A small contrastive audio-text model, trained from scratch.
Model: 7.43M parameters, log mel input, encoder arch transformer, encoder moe soft, encoder num experts 32, encoder width 160, text encoder norm layernorm.
Data: trained on read English sentences (LibriTTS-R), 15625 training examples, 41.0 epochs.
Rows from block 2 of the audio encoder of a small contrastive audio-text model, named by matrix and row number. Rows with one number within an expert belong to one neuron, the router's apart. Each number is 128 + 32 x the weight over its row's rms, rounded and kept within 0 to 255. All counts start at 0. Numbers have three digits each.
After each expert's rows are labels from the 100 clips, of 14976, where the router gives the expert most weight on average: "top examples" is what is common among them. Only what is clearly more common there than usual is listed. The data: read English sentences (LibriTTS-R). In brackets: how many of the 100.
# router: slot weights (encoder.blocks.2.mlp.router.weight, 32x160), inputs 0-79
# up: expert up (encoder.blocks.2.mlp.up, 32x32x160), inputs 0-79
# down: expert down (encoder.blocks.2.mlp.down, 32x160x32, transposed), outputs 0-79

# expert 30
router.30:079170107084063109124115124113158161170201119112106153103113123173154089131189106113115064146134165077066142080122149125156133071119111136125118126099174088222103136117115162115104183137100188111138092123127116087126114122142153132089084191
up.0:102130129092112127167117149157044075102126166118103133079123133131116147077129179151123145160148111055209156143165159154099148164130114161146126107155147165154149099140125115117114145124133113143110081145081134165066153115059159176127151119
down.0:126147123101116124093165176130078116109184192165073134067128101144187083153115147116182151115092145099108133159108138090131148085186096144193108137105147157146057120139120192125118089147122119131134162123117135116131189097075111139125124120
up.1:179087164121191203146103106175108125177150156111122120091108137104147116110110174135161169109092108121115157129130104093133117124146092102113068119156135172098122123154159076108096147148154149165138128118091121141125174140109087072159110084
down.1:198118092092152125131140065184092115031153079107155171089097110195121144127131126148101153164155146145161065119045115110131112106178072151115136060171083103102099158132132160156097075101105115130111173074155151083130145106143126158094138118
up.2:109134116121109180159155127132089148112139162081129096114153149132088105115156148182106151171088129056129144142096125183137108114165160133098136111065173118094066161108127130142159096137128114200129181156143109148121099162184066134162107113
down.2:132137103031131158116096161139177100161148120093160073063083084117115088141125136119133171145063150101118153122141125154114141146118186127138172122090161168155102107120078135138158077142134065156163238180156155135098182089145157135172129122
up.3:202142119168171157172109119122132150093081170111110133150178145152102208136149157096080167105171118078112121102090136167126077081144083085136098183138148092093127102145104149125114153136080155106147106184158163103149176200128159125132090153
down.3:149144111140164124093169109157114136127144168150059143169137128115164127131127136123189151112145108057195143158147170095149194090069168153159068104136107173126137128163099067147090129155097137131059078098142097088161141198134173144112149152
up.4:112129167117124133131111149070157165126181088165149180157132095124106075110071143153087107102157100099131161130095132097133185150132179192167134101106165146188154164205124154148135060176152182098110081117165136087107113148112087149106123104
down.4:125136086171103136157118065108130107129049164167175167118135155129087105132116111196130135166126149083130187107092138170104084131132111153114173158138154164149105114117105083099154100108150153094134146134119185135192094150148175126100139162
up.5:088139196125109132096150086074108158104118200140174092159115160131108074109148114113106103117121157137115144134115142106090146118178140082111102113074147183158080146136175115087109116158092098111101102133117097137213115148191166122116107111
down.5:118076135121174139129190136134115144172054136161105123058137155128162149090160116129111152100084127157177131168092160120167101146100110131166149145101163172128106121121157145121133170144130103081099143192165170099132119163162173118130109137
up.6:143097087160113121190171137103098105153123130096163127138186108178153075080107160096130119146139154147112090133062118142116092049109120139122109185131131096106098105100128171143140109101151091132048165107141146184182115146111153139132115136
down.6:181118094129126143143123094171142166076093097117163130081079140175165120138106117118122087062133173175082136151156169067206163111104103111081110088085165141134163135135190120135164108154109082109129111085138095125119117108065157143080127076
up.7:153103153147096110099110147096135144094127177189153125103150145119144157147108139104131191190093173135114106189120087118149205160187118099153118180138131136170150131166160192140088127156170146157175156172163164108159151126153170136148142143
down.7:143056116130161086110138129158172205120138138131087122075092157123098138172138138198149131122187135173099111132053141078099087128124137153142143120119146141119176095105174109156067122133130102184137152198163159102130133105119129141126137120
up.8:111092134105135155112084115093102138164131155123160141099050118124147138110087154090106072165150123117102146125066151163119081085137135110143064137121146120179154102186119127143160113218134135094130118061060126117116053072105151139132174185
down.8:143121128105135116107149179118135154121149145090082126101137129094173087160115105073180089129084130134178122133113158114080154088171109085072111172173135058136087170163154152124111163148108114111179136089112139133147147128163132085114144159
top examples: the word "i" (42)

# expert 12
router.12:105127172147142128120117136069094154144174068092089115094104125121169109109171091186131107175161130136047180091079126127171091098134108173162121115122160045168137133094133133139093203141145130109118153123090142169074154078149131089079154101
up.0:142116153088197121119023107142173125101081115148122106120150168154155140155128132104190126115121154118132088131047224193107144196088063094172118090130170106127134138159110163124077105149173172102082104171113150174123125147113158125139140150
down.0:076105112111130089112137095143144174174104170071093097084159141129200098153128115112162110158185109153107166182105129085166146157132125124204087121122103119125157098114144081171127119141134154102144111108111140116089117096062098133104151138
up.1:136104110163154156058126119199119099145123176108139126129126102143194170173153132128190165158196122108148090130146124102103104081129128088101111102129144134112118013145169106112108117133152155092142145128103196143096078129110142139168170156
down.1:145107184116144131135130152130195122116157115123125149087131079148084189131102145119117131104162151189084105150171147124117141087107135109048156126140146119134197152039119112066158130097179131191144141087086136176127092140134124106145145093
up.2:085139063146134114081094139170115169178101051135175183132148173093090118151139127165204127096127151116122125176170142123165130099133178155087138155083102160109125164141110125088106159123119127098162131119146087150136138146167215130121141166
down.2:129069130134134194130173129107101085059118141072136107201117196148069127133100086109121151132097191141140140130094169118123111151165075084134085101091113121120131189143125105156149156180131115141127072082118117052147110123185136116149109128
up.3:147110109089139124138088133131094122161173169100105098093170111062071145158121146141131178186124109142126130120168180132007118187139153116129095119101125104151150083142138166138136152092166119117130194111089128167148089095108144101133168151
down.3:129128128137095223120168117131085143123135128123166147132094192134141113121195102095128108163157076140145089143133163155046099125177074104133089158145104156129173129094084097125139144133146181176090144095157102180099187129096088150104112073
up.4:165117162142163133126159169076148149097140088147092186107127149186189102138228124159116139077155084118182150120172157130152145135137152158086095096161143165123136154094109113151202112157135122118076092197109093142109095074116141094128117119
down.4:117073166071095116118104181134109099102114070114167155112150147106080068171148166096107068057147160141089145126111133064124090148179144138107065156105206108118132115109105093119103154076104129190178091106147151103127153122117124068080144136
up.5:145208130134102157159116147080074111138112121123127138156112149113137103160136126101117142124109127100153151071147130087141129085151116112117088126091119095136105139168119041152135120127124135093044120114118172172085106070130148164156096152
down.5:143114134094091142167115225144128164104143189172142117141104109162142134098093127144162152144119160178088134173154121102163140102175166097124141114123123076057173062139077139114171086102103092081159082175104068109111089099100085137187146122
up.6:105156117126158135152151056081145134116210211127113135142116110213182157144171123085163101186094098123121139164121139189107128119108143109131149113111134155149126121062157168181122137102130097088162095116077098141114091058155114079131139113
down.6:117178135172155176138117151164083165113128110116063116132143152183129121160120159060149119135168043116131113128192138200104089122133182078080144082129108121182075076135148143105121145099143142066146111170127108126123117118226100186143132090
up.7:183150140130126066125135207129121181161112166113095132024127143115125149127105121156102155153158104138139170117124059168114173145152172099123101103146159193099118131152121126132168135166078089136081193158149142154130120104162116099119143139
down.7:151113142145144117142105112229138097163106130106183132123087140078081121160125163167103084101160088170156110046080122080091118130124141121127199102078141123161144127176116097148092130078108187183094106117155140101155130120181100094117143140
up.8:123106138120143129129086131112099132187148100140155194136119141092104148139149125176134131123159223118176102142125115131127179092230086138100137157181114158190083147109092091134142084084175145165148113202105181109117151119095164156112107128
down.8:078086178128208113142122141165145186108167153112123104106174163111100138156142147097123130130121094069119160093134173178155111082136069149149139153135108112115137098122161144140139079114121170109124179140086198104145153084153094148124190128
top examples: voice: male (79); the word "of" (51)

# expert 7
router.7:085161123149113102148078125137138154133183105112108162069099046108076099137144166104118103154141135122028156133114111076086156135186075131168052102077139109172116102099071080129149152171103171125127114142110116157140108153112141109134123074
up.0:093095196165144072174152076180148121089118146107123153082089096066140069135122114148096081124162171109127079123144171140117099188145116126144071128115110108149162177089099098057148090141103115108108119120144116086123189145097178105138036090
down.0:086138153202136105180168143083120111154105167168090155093146144125130151083118154187108109135134136105157078124164141127149181147173143102145168164119143141122096126176110057117065155141121158191145080125095099088124073082080174110162145066
up.1:127118133146110133164128128099110174097166096211168097147103181191170044128070131099189105107199093130105110103076162161130115121143110109112129115110145052138134153179139162112115088102140143132178119105129101115107153147131132126096137157
down.1:127136114150151164089089164150115075112126144090164173132118176151169127132112124193157126136113141126116138115145110135093133117178097157150168133127173164097152151101094098092127152193115131124137163091077201167131120063146157108110081126
up.2:069181102168078176082118118150162098179117166176131133106134153172092128108141027159097123104198115105124183146118128168145147181169070173114151142116119155162158135115108138122152153100080150117110060191077119101135222091119129123160116112
down.2:094145155073127162131181117174122111142174090131119134177066124131104135118083118080175129140097114087107149175129113121102204078116102108076167125140175158138144139109099165166113129071096072136131088105125090138127080108151127167137126131
up.3:140164150117184180103110050164090150157118092183143143094208086180106137123113113113090148137141107142124112125103096139092213111109158145175124103127103070135133152121154155187167149067183094149142188086131123128109115159163065141106127136
down.3:132126103121130108127104159127137169145122095128150073102097155136166131110127111093107135139113098076133143125087186144119129087081127159142110120088137161105156115098132117238156169180175111099170107133154128143162074084159144128089072200
up.4:128118094153160149100102141101174126128131197131115202126125145183095060157118190109117130136065116121139173088160055113138135148167114123135161052102176148136068110135138146149112076085166115109171112130131154123133165127157119154128112150
down.4:187147121096110050125053164128140111158112119069114156133147106166068194091141128122163147117084080071104136109163140139157146112104163164110105109142142074117180139138156056113118124132160108152133162098190077164126098173142084170176119080
up.5:122166181132165142180079095120133125103109114154129133097131093073112108130173130099090168200136098115133112101112069159092144050186089160135071111163084136127110169120156119117115121191106132142165068127142125152122061110129096028181071110
down.5:143131091109197159122141170118066161139172103126106100092147175145108101107120100218083111168120147058163199158145158136161107146144175121132090154134101162090125122071145062099093119120121101126150082097150088147119104189138105123098118155
up.6:115076107157098129170133083117052111159139075149114073173100124150116091090084119121118180156083121195143121166161127087156097159128166133146152125157130143162122178067098159037121149095139124098119077055136145178088113081110142124126137117
down.6:138156089157128086129111162166111157128133145085170126121088124128147091147116100075176153076202146095084170159064161102211185151178123155123156102159116133158133095140149090116154172161147120151137112177146117111124115133116129074096119125
up.7:127136137151145096091102162181124147082177110082104136132153083117121120143141155087148105129115155157124084100110109093043139097068060161097040114175095098144148121115085110125082080117125128124130159127137137104144079198159168117129136164
down.7:109086023153140125123084105119152132151075117102149089147162111126125139156067200112144124163092080169142096154142120095163197170136106136187114127133095099093110101184102101103126124119079123106131139143144151130077152093167171130167132111
up.8:132156169155150106146162168129099145131125153141136137170056174102128183176102116149123088103148113200118169154140120122174169167167151162147121088140060107100100155137143137150128097142144127130150137140125046132081150128099140093148061149
down.8:143139113085105169165144088120107177123153118098128104053085097087156107111123089136142184135164088196118177130141076172115146163127141120136111114127105134135207149089121185086105190131142126094151126125077099139139093208128096077105129159
top examples: the word "her" (26)

# expert 16
router.16:129170148161139169113135134119170177118175105094154146109100104127135130075145120194108084154099135120097180201111183102199134124114107176128126116153137127221164116049124139129148170080192171099100072066148147181114105123106128084093151120
up.0:122109146172172132139181105124149107144088131129142124139164138119068124083125125190124131137184137140164162153097106062148177166073080160158182194159107183158144135136189113168182180120117119122160159171130162208155081115098150132138172078
down.0:150164084143101100172127082130143155136139167046129090127137132123155118162166113115098115210143108139123150167136108157114113170102127071127148122149105181163121104091074172088069109168187138196157118109132138154099172149097124143126136075
up.1:102086060149157126148109174146113157118127056138109113151145123139122130156133095139169183150161142161179170171159147126160115139072166110147180159107126118126087153177105123129109114073124160109185091140129101061101166144094073112131186138
down.1:127129140157151124183160138125022080114170164064144138119120111109091154138115150169170156110129116134102159128138125219113076149076134094168162161103114107146034129145137156091111167159175183114121145139081148108142129104156140069117125151
up.2:095129110112087074093140103122125106122113112135090107150132168114060098144131080195110136134143175108124158163078167153179087165135142151116064140163131123090140095063184201095150142139136150089198153134101089159051132115109139159155102133
down.2:140121099101180167132166125117121115129172113150107055165097078178108102107156136127142081166170109170106093101157084149180170141161165141126145128128151164118138168130143060139165109191083099123149167151204106101096150130127134089151141169
up.3:193144107079137102172114148129128141121113133145130128133162128113135090185136153133112153144121054105152160080112151189095133136116111127091164139113168144108122099152198081200165112157078137082083146154134107092225118186127148050148146191
down.3:173142122117117109115118135145101077128161130133139149122112116154134140097147160081065132135143154129138149093138147098134145116081132119164120115136173152162121150136064075111135078145100141134105178127155101084147083111134070128134121142
up.4:140131050120131116107149098134076113161169176166076147156114107107221132077185090136102097155094153139114121185120122132121163137121142097107201125190133122092131103084121170129093141131126084128153175140099069125140127128141093129118094151
down.4:139110133166090179129125178085135088103093157127225120161180124166139111157097107106207086087122136106124145139066102124144173086121122113124098153122095150118154122159138126134107164101110111121154137103125177179237168130134122126183115164
up.5:134154143117133170153121094183140200122074095148127178117090094132103131142100174098108120167169134112158116066087123164152124102148073084128107069097095130149135159074033127148182128129129126117148078092116169136114150141187160082083151174
down.5:107136094152164111117191149179096200133149163143140141107106186119108132119114155121102138178134120165085086110129168146122068129105109137098112100183153048158089092159221137096104133178148106079070102133187167125158123150078114076138077114
up.6:083117161132157195123167141188073118161136111130112128104136145119144144136121068149166109117099090036148137143140125082129146190122097069155159150216159140110095133069139117125099192132091176071167176143111155091169085158103120089161114102
down.6:151151139102107153058104123111167150128072110159137137131137176161138088139140083106124118131093131072088082158138154112146139143106108085155118163152134105113136149100117116089041107100109190110106136156171098158155105144138101112159084114
up.7:122101137162109157095105155185150130096101097161104123109128119150096153122146064127058135111099172111080140130155145128172122132152101157141145156120104151079101124128162135105173169094070161121164131053106208190047150133095169099120101123
down.7:153101145087112106142152123075139211111163161124116132198147053158140173156118134158116142197104106119152000118199151119122148163095144092105151059163109121143120136120109117171187145158133078174130112066124112136158100082105162179219126072
up.8:088128081142144144117134147148082170071146145123120209123191123119150154126167125110163124120171057053121140124092141133160097108153135137208191071106169129122141126097094069158129105126166110180153163136131170133144089127118123124142132091
down.8:129209132138146083149143126059128139130134089103144168117176132117148099088182160079063128147096114111059156150132139048161129154113127094095114147110147078133102125134171190101120121043129101123127119122130179078124112136062148132165123164
top examples: the word "the" (74)

# expert 8
router.8:146148156135178066151139139118126114108102118103132166096083110185128105131180142166164131168201089113075145105075141104153173122174165166103155103106135118138136096113107124113131106169185101123169125138132208117128109113101116071120128099
up.0:115122154061103144198119113084151101089157114097141165160130114197089117105116123135083141137109119148100145090119103161129113075051155154147089157135205069076110150151107060146100122098138118113109118106168132115114152133133139174113098145
down.0:181108121162124080122089083068189118128169131099091146152082130104105103118142150118112132150103091154185170187147121135211176148122169169101177125060151102120058082169123100201144116140129136196107191100147132161114100145078147103113110121
up.1:092141147120135087151127168163144155093171126141152133114137133139173127165125142100056133138047128123142144150129125092194141070152145135142145059134172143102143111141078116130087152195149029100130097138165142070125080050140171155097133133
down.1:114103163104161122141078082164167143122192100080119165119131208188140145103154110122178118162150118125102118112118127164123109107163085116103127096100130108118151114053154157140169075044142176120158096159108163142143210119150156131077161089
up.2:092141126121149114122108104125070165183140116130153159096116102059121057157142139114146065106115115132139137104125068080092108078093127152127132166113185125113120136156154122099109126108146121168103117145140110133184133152075165138144096136
down.2:120126149165104134126131092149128133179184136145154117052152127091183158109077092133171192167199125145107126114130129083133116112162129144154085098179094149103134136075041114153087052110116132136088162099122111155135167106120126115116090120
up.3:134115179107080131116168130079194155166073051136083144129164087143097158132103197099081143151139143130192143144151119134168165140162153124105155133145120142194082159088105147176121123161149130220118115082190155147108081110105096121094102127
down.3:137162113110118149142096094156084107125142111179138105121127124135120064136094166110102093084126108122189110130129116194163168083135086098091143116178156128114150103131113119115109049154123179118119144154110139112102111105108113123122118123
up.4:132104165120095137170145112145112156162104124105144148153140094120172077081070112124131157125129111131094142062136157141160129132148074141175086104155146114187132163134169143168115096118089119104118135114212191158122107141210089087164085149
down.4:151151121053169133138151086077119106104167171092135096134134114099088099138133183186068145167170085119067148107158122109150140088087157122099118135146148235109119089166111109142136159110091124197130101142168072164058116125147169123073108099
up.5:103140111126180102144171126118075192147113134115096094104111147108134104161151154160151106114096178100105142131172129152094138135085091132121102095115123165152116107097132100153129096151106109085068110105111126150169137134093142061147123151
down.5:140098206125200153150146129140134143162152104079099112084109171116168090099092092135101166161084106125166129146110162122137122126144125140120076132096049124139119067135100145141086113110098132117118098141140153137119095120093162120106186135
up.6:120178130154066147108131065085120186082152106113157150173176136109123133101100118106131123112093136119151138164098133165104140148105165144082138077136113125136096117074138089161102083132128108096105143132145195168124098162101117138089161154
down.6:109106144099161130155091140172105126167161168157175164113075088179128163128116148130130094102195148087145148059112174138154077175128133137093170088109135172143122141137138151162129081162124141114148124150129084163164145097150163134105133092
up.7:094101147115172120103059166152098137096147120142128135184091089175150120193170146074128125143116101185129106161147169153091126130165090180155132152123084103113136090156093146095095197148160080111143172170182143149111103111094147149227071055
down.7:133156152152134145118168208111137111088109091124168120156135127163128165156108159104106122120125148152141159133166098094084124122112120129133091083121134117142117165108133125119126080064121113140143116085150114157098090096134081118175161102
up.8:177148129074108148166076163102168102111157058124103099136157137129086153106134129151134061120150077108103177167110115157183140103149132028164153161130101104190129184136185147079166086141191140112122056157087155139137108174146127129119172141
down.8:106117160152142108120193077095125137113135150166178110118101109087076159127137119157088164116108103082166137171255199161150188123129146109104142128086132130138198093103125122115117093196077133118106123154150114166141096150102113071063135147
top examples: the word "she" (27)

# expert 27
router.27:182098122056083128133112175145091106191089158083096089169103072156109171140163113124110085163124179106093125139096198126170103165141080161125068080101196089188130099111160142134110132105109101096115121120163137107088178093118179091127121076
up.0:044120112147134141114122121081192129117118045080140118125130193152182152138148198172129150113134140135142130186142179132127097112158112105131126140143045134068149108086146106172148042124085107078105082150152100127098114149110118121151086127
down.0:057081148097172147110074091123155130141102115152199117095097112087159106095163110087153150128106125120128089130130138160107137110158157080094105122170133116119147138106124187109067149119102110139149112135123142133122136101097104134171127100
up.1:126147157157157167157137177132123120137122041114127192148134125142121158156188134057158072139123132128152157129135127103174136043100120139143065132168086137114184148135083105136099088093128100147127203080176142126144147148111114127092081149
down.1:151048151110177109163117098147113105059127120115149102151122114114207157090059093089144157157163096133166144124150093120126124109114144163171097172176180076150148104139119139163142140132080145137110157054077159108183128125073171102106137106
up.2:145120057032087150139089162106107120167151139115065120126072116136115155118111112131095103141188081112176126173127188139190107180092074176136171115103104128147099117096138123113166101113136096227134098158098117113149142115164223144127116097
down.2:112147170135082153100094090170136171162161106207097139105075142118081128125097185122156105148052110107145170117110135137123118113146130105175034151089143156069163144106175049101126183168157112140155098117171161110102099143086117205146099126
up.3:185087140106147142095107171148127134113146090096128173158083137123162152106104111083077090145150128157175149099084125179145129143119124072135072077111111103120184118132139087121170095099101115153172134106075134199172097120141087167099138153
down.3:149083113153150095126097102105112116138125115166111202083060156143218098145133117096173120203096071141070125040184118099108136156125131093119125131144125142123134131151087152142147122103142097110116125119138166141133151094121124076138092166
up.4:116181127111130086101111128072131120154137133169134164194127037114146077108160112141174075108115134140146118020106139139082125142137072109115123097074141128140129144120210104068185097143165094125114114111116122155058133129097106123054135171
down.4:170131101133179123157060146184101162107133171129168124142119146151085138115122106164127122144135168125117042111162079086094149158173072106171089163065144105157166179114084126156108105122151090155146099115093094177082128124100113188143121117
up.5:142115183094109158087113071141086089100127115108105122121102092163133175129106127152088148117156119131121121133114131053115142129148198149124156102165162160151178090119174129142175138128057129130165187132063119120075071126131101202099180133
down.5:138168168120067176150128146088176068144166119116143112113100151136154135146169139138116112115103160155090087113129152135093102163137086184129122106080083159112100125114162134124138145123153107102152107159150052185156087218117131171159108099
up.6:121108074120072202121181201215115131162081177171159167138116104137129148151070095076172140094065192104155122096131122124128085121171150142118165163125130114125133121133154139118116154129114158199148110129080116080161187146170041137121117098
down.6:170121125163078137098095142089110180144099155052183167126126081070178159106192109146095086086167137155162139172075119139130158076122133123071163121104165129083163157138104113145162106139146123084106101118138111146093123079123068138134108104
up.7:108140147161135117147142162152112134130137144078147104104176121136097076114089136120159075198159139097083100153178146113168154084099144120117166098105185129118171113164150207143190130125177182077191136189150179080133127199153144076097143145
down.7:084146138219085134150116134137104143164141124106127087130149110106164125143116095194123163178169116167133131101145164151161124108142115146089087122088116170055141152119110125130128119060150129096148106132172073120147099161098119146070088142
up.8:160150081136104061120126090136153109143111142172085180127161092068080177146166165120171098161158095116103155116170134099086141166146073140128122139121154202171098116232159117121092131154112112092139146052104051149087094125184080140160161158
down.8:139170118110118139142100085129094195101133165103116189120164161197129186161132076107192158178144124150076172125086101183159184141144086123133101126098161102114122140070191070161100165103169107108086109145111192152115126125140148087123131070
top examples: voice: male (73)

# expert 31
router.31:157074167135164141169131109169170085145159104098154143075167084167115119114115136159127111123108115139081144084173117075138178157101098156176169076169081093153170120130184113145169101141115170092143141147130162156128121112128154130153135065
up.0:176117092152129172110067104208093149139194117125142107129170104117133137160131117114150125108149165128094069191144133148144104155144095051142102151150106152090119105095137110135119085163111133193133147153124100105145113072150128115095127089
down.0:108200142075088109121117092127140133179176130132166086191136132133166104140108139125177137147128130131177145130169147126122103192155173175103111137125121117126149142131107123173105067103071134061120137095095123128145136118139088122083134117
up.1:144069109138132152125144119129146108106154138129089094152108139105155058059120128112102103121092124038094091129102123108121067139104140178181118118155140111107101108148117128136144120066126157186173127170126099106139066140151163183195179102
down.1:113234091146199167147098114092108114169083151146152138118143107114162181126131114088086144131160145101118138152152135106167142123136171138078129085128185141096119156127141133086152135133141061096092129116126164144088089132145110126169124124
up.2:140105134097126123117154139185110124178135106166144114171171127099073080142157184147141126110166146119137071074177152132106064178139159137084120178133111101114070147178187100109151120120160098154092082143100145129120172179171156192122140128
down.2:112157181110099148124132109116126175108179167110142155124174109100141135138101225104147074154099114167126121143166123141069079116169138123073140093159066116102126172147181160191128163121123158081155108147120112134168132128173076106127135151
up.3:106109124099150147138120161150132144142109151075133187145127143121139124075132137095178093114095120122086162127102086085207076130126068114117138177138104117169136181090105115125082093129191088150130148121092141105118125147103140110144121087
down.3:088133135093105168136123140119109065136146126154159111121090118162144171129134133095130132158116171098128166136145085149186161068103093138130143132156115133115186094155123076114125173070102150112125139144152148197138036089142118108121105148
up.4:149171106152155139164128160175191147160151125109145110106164107146095156070152149118081124183143111026146090174143165061179156102087118119155178090097127100136131138098153168099156065122178177134148131157134170095163133113091097142091159101
down.4:090131186133154106168094116193118142070182079125138162070166213088104109167128136146127106166160141147148079136063147096168118136166161203153110181164107077114070195119101117160088139118134115117124174150172144091138151128110134139173123112
up.5:157149115145069130085116165088121150130128115113197143125113078082111118142140150125085105094099176184127156125140130190107109089120098111099110078103096143126091111117168095091156113155145184116165122193082081101162096166180106119126167124
down.5:100145126129058077074141144076157128199106178125115073107153075093162101103087146124119105098152180086111080154108117105087160083121070123149074155111095120113071140078101084171171131160110131123166102149077157127171076137080097185145161098
up.6:158121178159102153102136166141123117120119121085153133076165138151068151150182132220121112140185138128150089102137123112096123100189112126198125121129117156132134155086093159113136084185145099192115075078133064077078203132153163142169143094
down.6:102120083150105083171143102125113092132164110098099075152143141096148110108164140107127104093122081161086130066140163141172144165107081082149186108142147129157169104135100114132193127080104080102135114119129150104156152162120153137219130151
up.7:092110150135124129194148101109072093085133121124130104110162110177172108124093090154149157098144088157126174170200125076154144085145119198106157154089102115148165128100101091089134162175161182165090108158091064186141131164131162117127147124
down.7:115197117106116155160098117145099083172160144126123138138100119145158057124110127120127113141049151105114163143158056124085178176112125172059074128133152067108129138147107171100134108131080120136129074087193110108111128115092091000157136089
up.8:102140174125136146194115152127139073131139087175187193156122116119113091112136122078106149113140083160132082118123101076136108144140197051120152093189107152156143139174101101162141129178150173109188147132116154110085177151117170170183110115
down.8:192118148127103114114132056120125089143139111109129155150128173165139124111111136157050125128181144123165156133137107144094080151113080101046065088125134176100162131191118127175114186150105167135120113123107109130123095126105151211119153180
top examples: voice: male (75)

# expert 10
router.10:165133095102123090124147164136188106113116085095119118097118099113123096174107150132122114130149071188100119116072209121158080090138097150106103111112153110157127169118126129140167098147156134090134168089093120161176105130111136119090097191
up.0:111186107158119132105198151071116143146185151129107146164131092171164144148181135131136138178117104116109084080140147129180159146143140173102105113090188149128144101144119109169133088103150133171131135119110145203085168162069148105209158124
down.0:153099116120105137125110150116099119136110140170159085119143081146129071118099133071081145171170141145103170122109100153110118119116148142186128100090135164132113166116118140103152135120118137097087079171143071107104151096060195145200087133
up.1:136123130160129073086103136186117094131142096136150117142097131114104071133087126057081132125152111107093128139060136168085174110119185142140129103115158174145110091161122116128070132098109187140091081139207174140110161116150185154099097131
down.1:143115083176169187140113083121118195090110069118207128181127175130124134162148155131063130147123143126170114139152115130130154123115157084048132134132154096086109092193127085085164111065079174183127120176155145089063186112119117133114130067
up.2:087134143120079123142171173137162123165125140160144141169105142104137104151144144099183143080127102144133126166073157183090085117094143122179124105178149129169148152097096107145084132120150156172062124169127162165076139153136126120115151145
down.2:103130140134121132155143168124066126101115116074116069106163114135202211091084188142160086103129175118103115109091078133055137118095139135109100112105112143122138128092153069122125130082136109069131120106142098149167166108183166159119133085
up.3:109090122113103156127160176167126098124123101131117164114110154166119130127113143101107093108083187178135115123142125163134168087102123083127165105125113117122158117094072169137098156167111078158196140133103174094164105137083135108111135056
down.3:170128188136103175114133099199119177131092126113127099134119198091084050124123145088060168102149125144155115139131165069124187161172092122127107137123120194099179151133112083130167087117132160134164124079141105183190140098138113119109147192
up.4:133122079160099124141171095027158148166105111122161134166120074122094047131107164105145146138103197172114156125113138148111107102109106082158119128152136193073145143097135111153157134075117086118145081155107133120101120144154126119122139115
down.4:155094160113163094079129156134116079102108071088124138130091127106115135097077111142188106161081112160144128118104097165163123101126134101094173100114120050139115163143132145146144066144129162129110140151220137103098097099101141135069146137
up.5:125106096135103144198100093125135131143109127154122177147083107127099136103106154168103114081063123094115079049125117155122083124098136063077123143125115139132145070169149128117170124099151177158141077169124120131131069173161145141109095127
down.5:151125133164128155136087105143121124098106031128173160116122153127114167132152123121107176113173141117203207089127094054083108132117110116174129101077140122112117137101134093104162098131177122137107069129122110081138162136150124131106071107
up.6:153153159144166104105095137112036111154126186134106125119111118186164106086127102146140141142042122116181161187091119161177087167086161150112152074162217137085140120137098118131103102134086105113139129110122100097119111114146086176120142143
down.6:093124087188171116137147105105139158144115098129113128154096124133122156125092115197137096092187083078136113167101110147113112090117106136149062115103108126162152166159139148136151069155154076137078107136189165177182154135187198128127136087
up.7:149165118105114138171058096060162105156135076109080128098131159063176138083112120090142097117127179165146103130124107131116071098118063145125083112091126123138107111078111165081166155088107117124041145137157125155126139125112101075116141157
down.7:081117125120118114089077172084150151101161105110090142115108172145096167141089137138142179108157206145175111140132046110128140097132162108109150093123156130102170148079109162119130096089102125140175049083192083146117160171095136091141119164
up.8:151098121115070127125120135100180108170167162117135129104062072102180099148129132141070111121100106159084145089104147114162082097130166136133121096077171100120144133137178207106137048078072101122034124127071158142146124147107141125139118184
down.8:125112136133089135093096169078105106109153074144174139097089142127146145220148222123097157132101106162188097179102116147211119141086078080117104094149127157090125148205066109136171109129143156116127119129099190171166078145134123146077136163
top examples: the word "as" (31); the word "is" (25)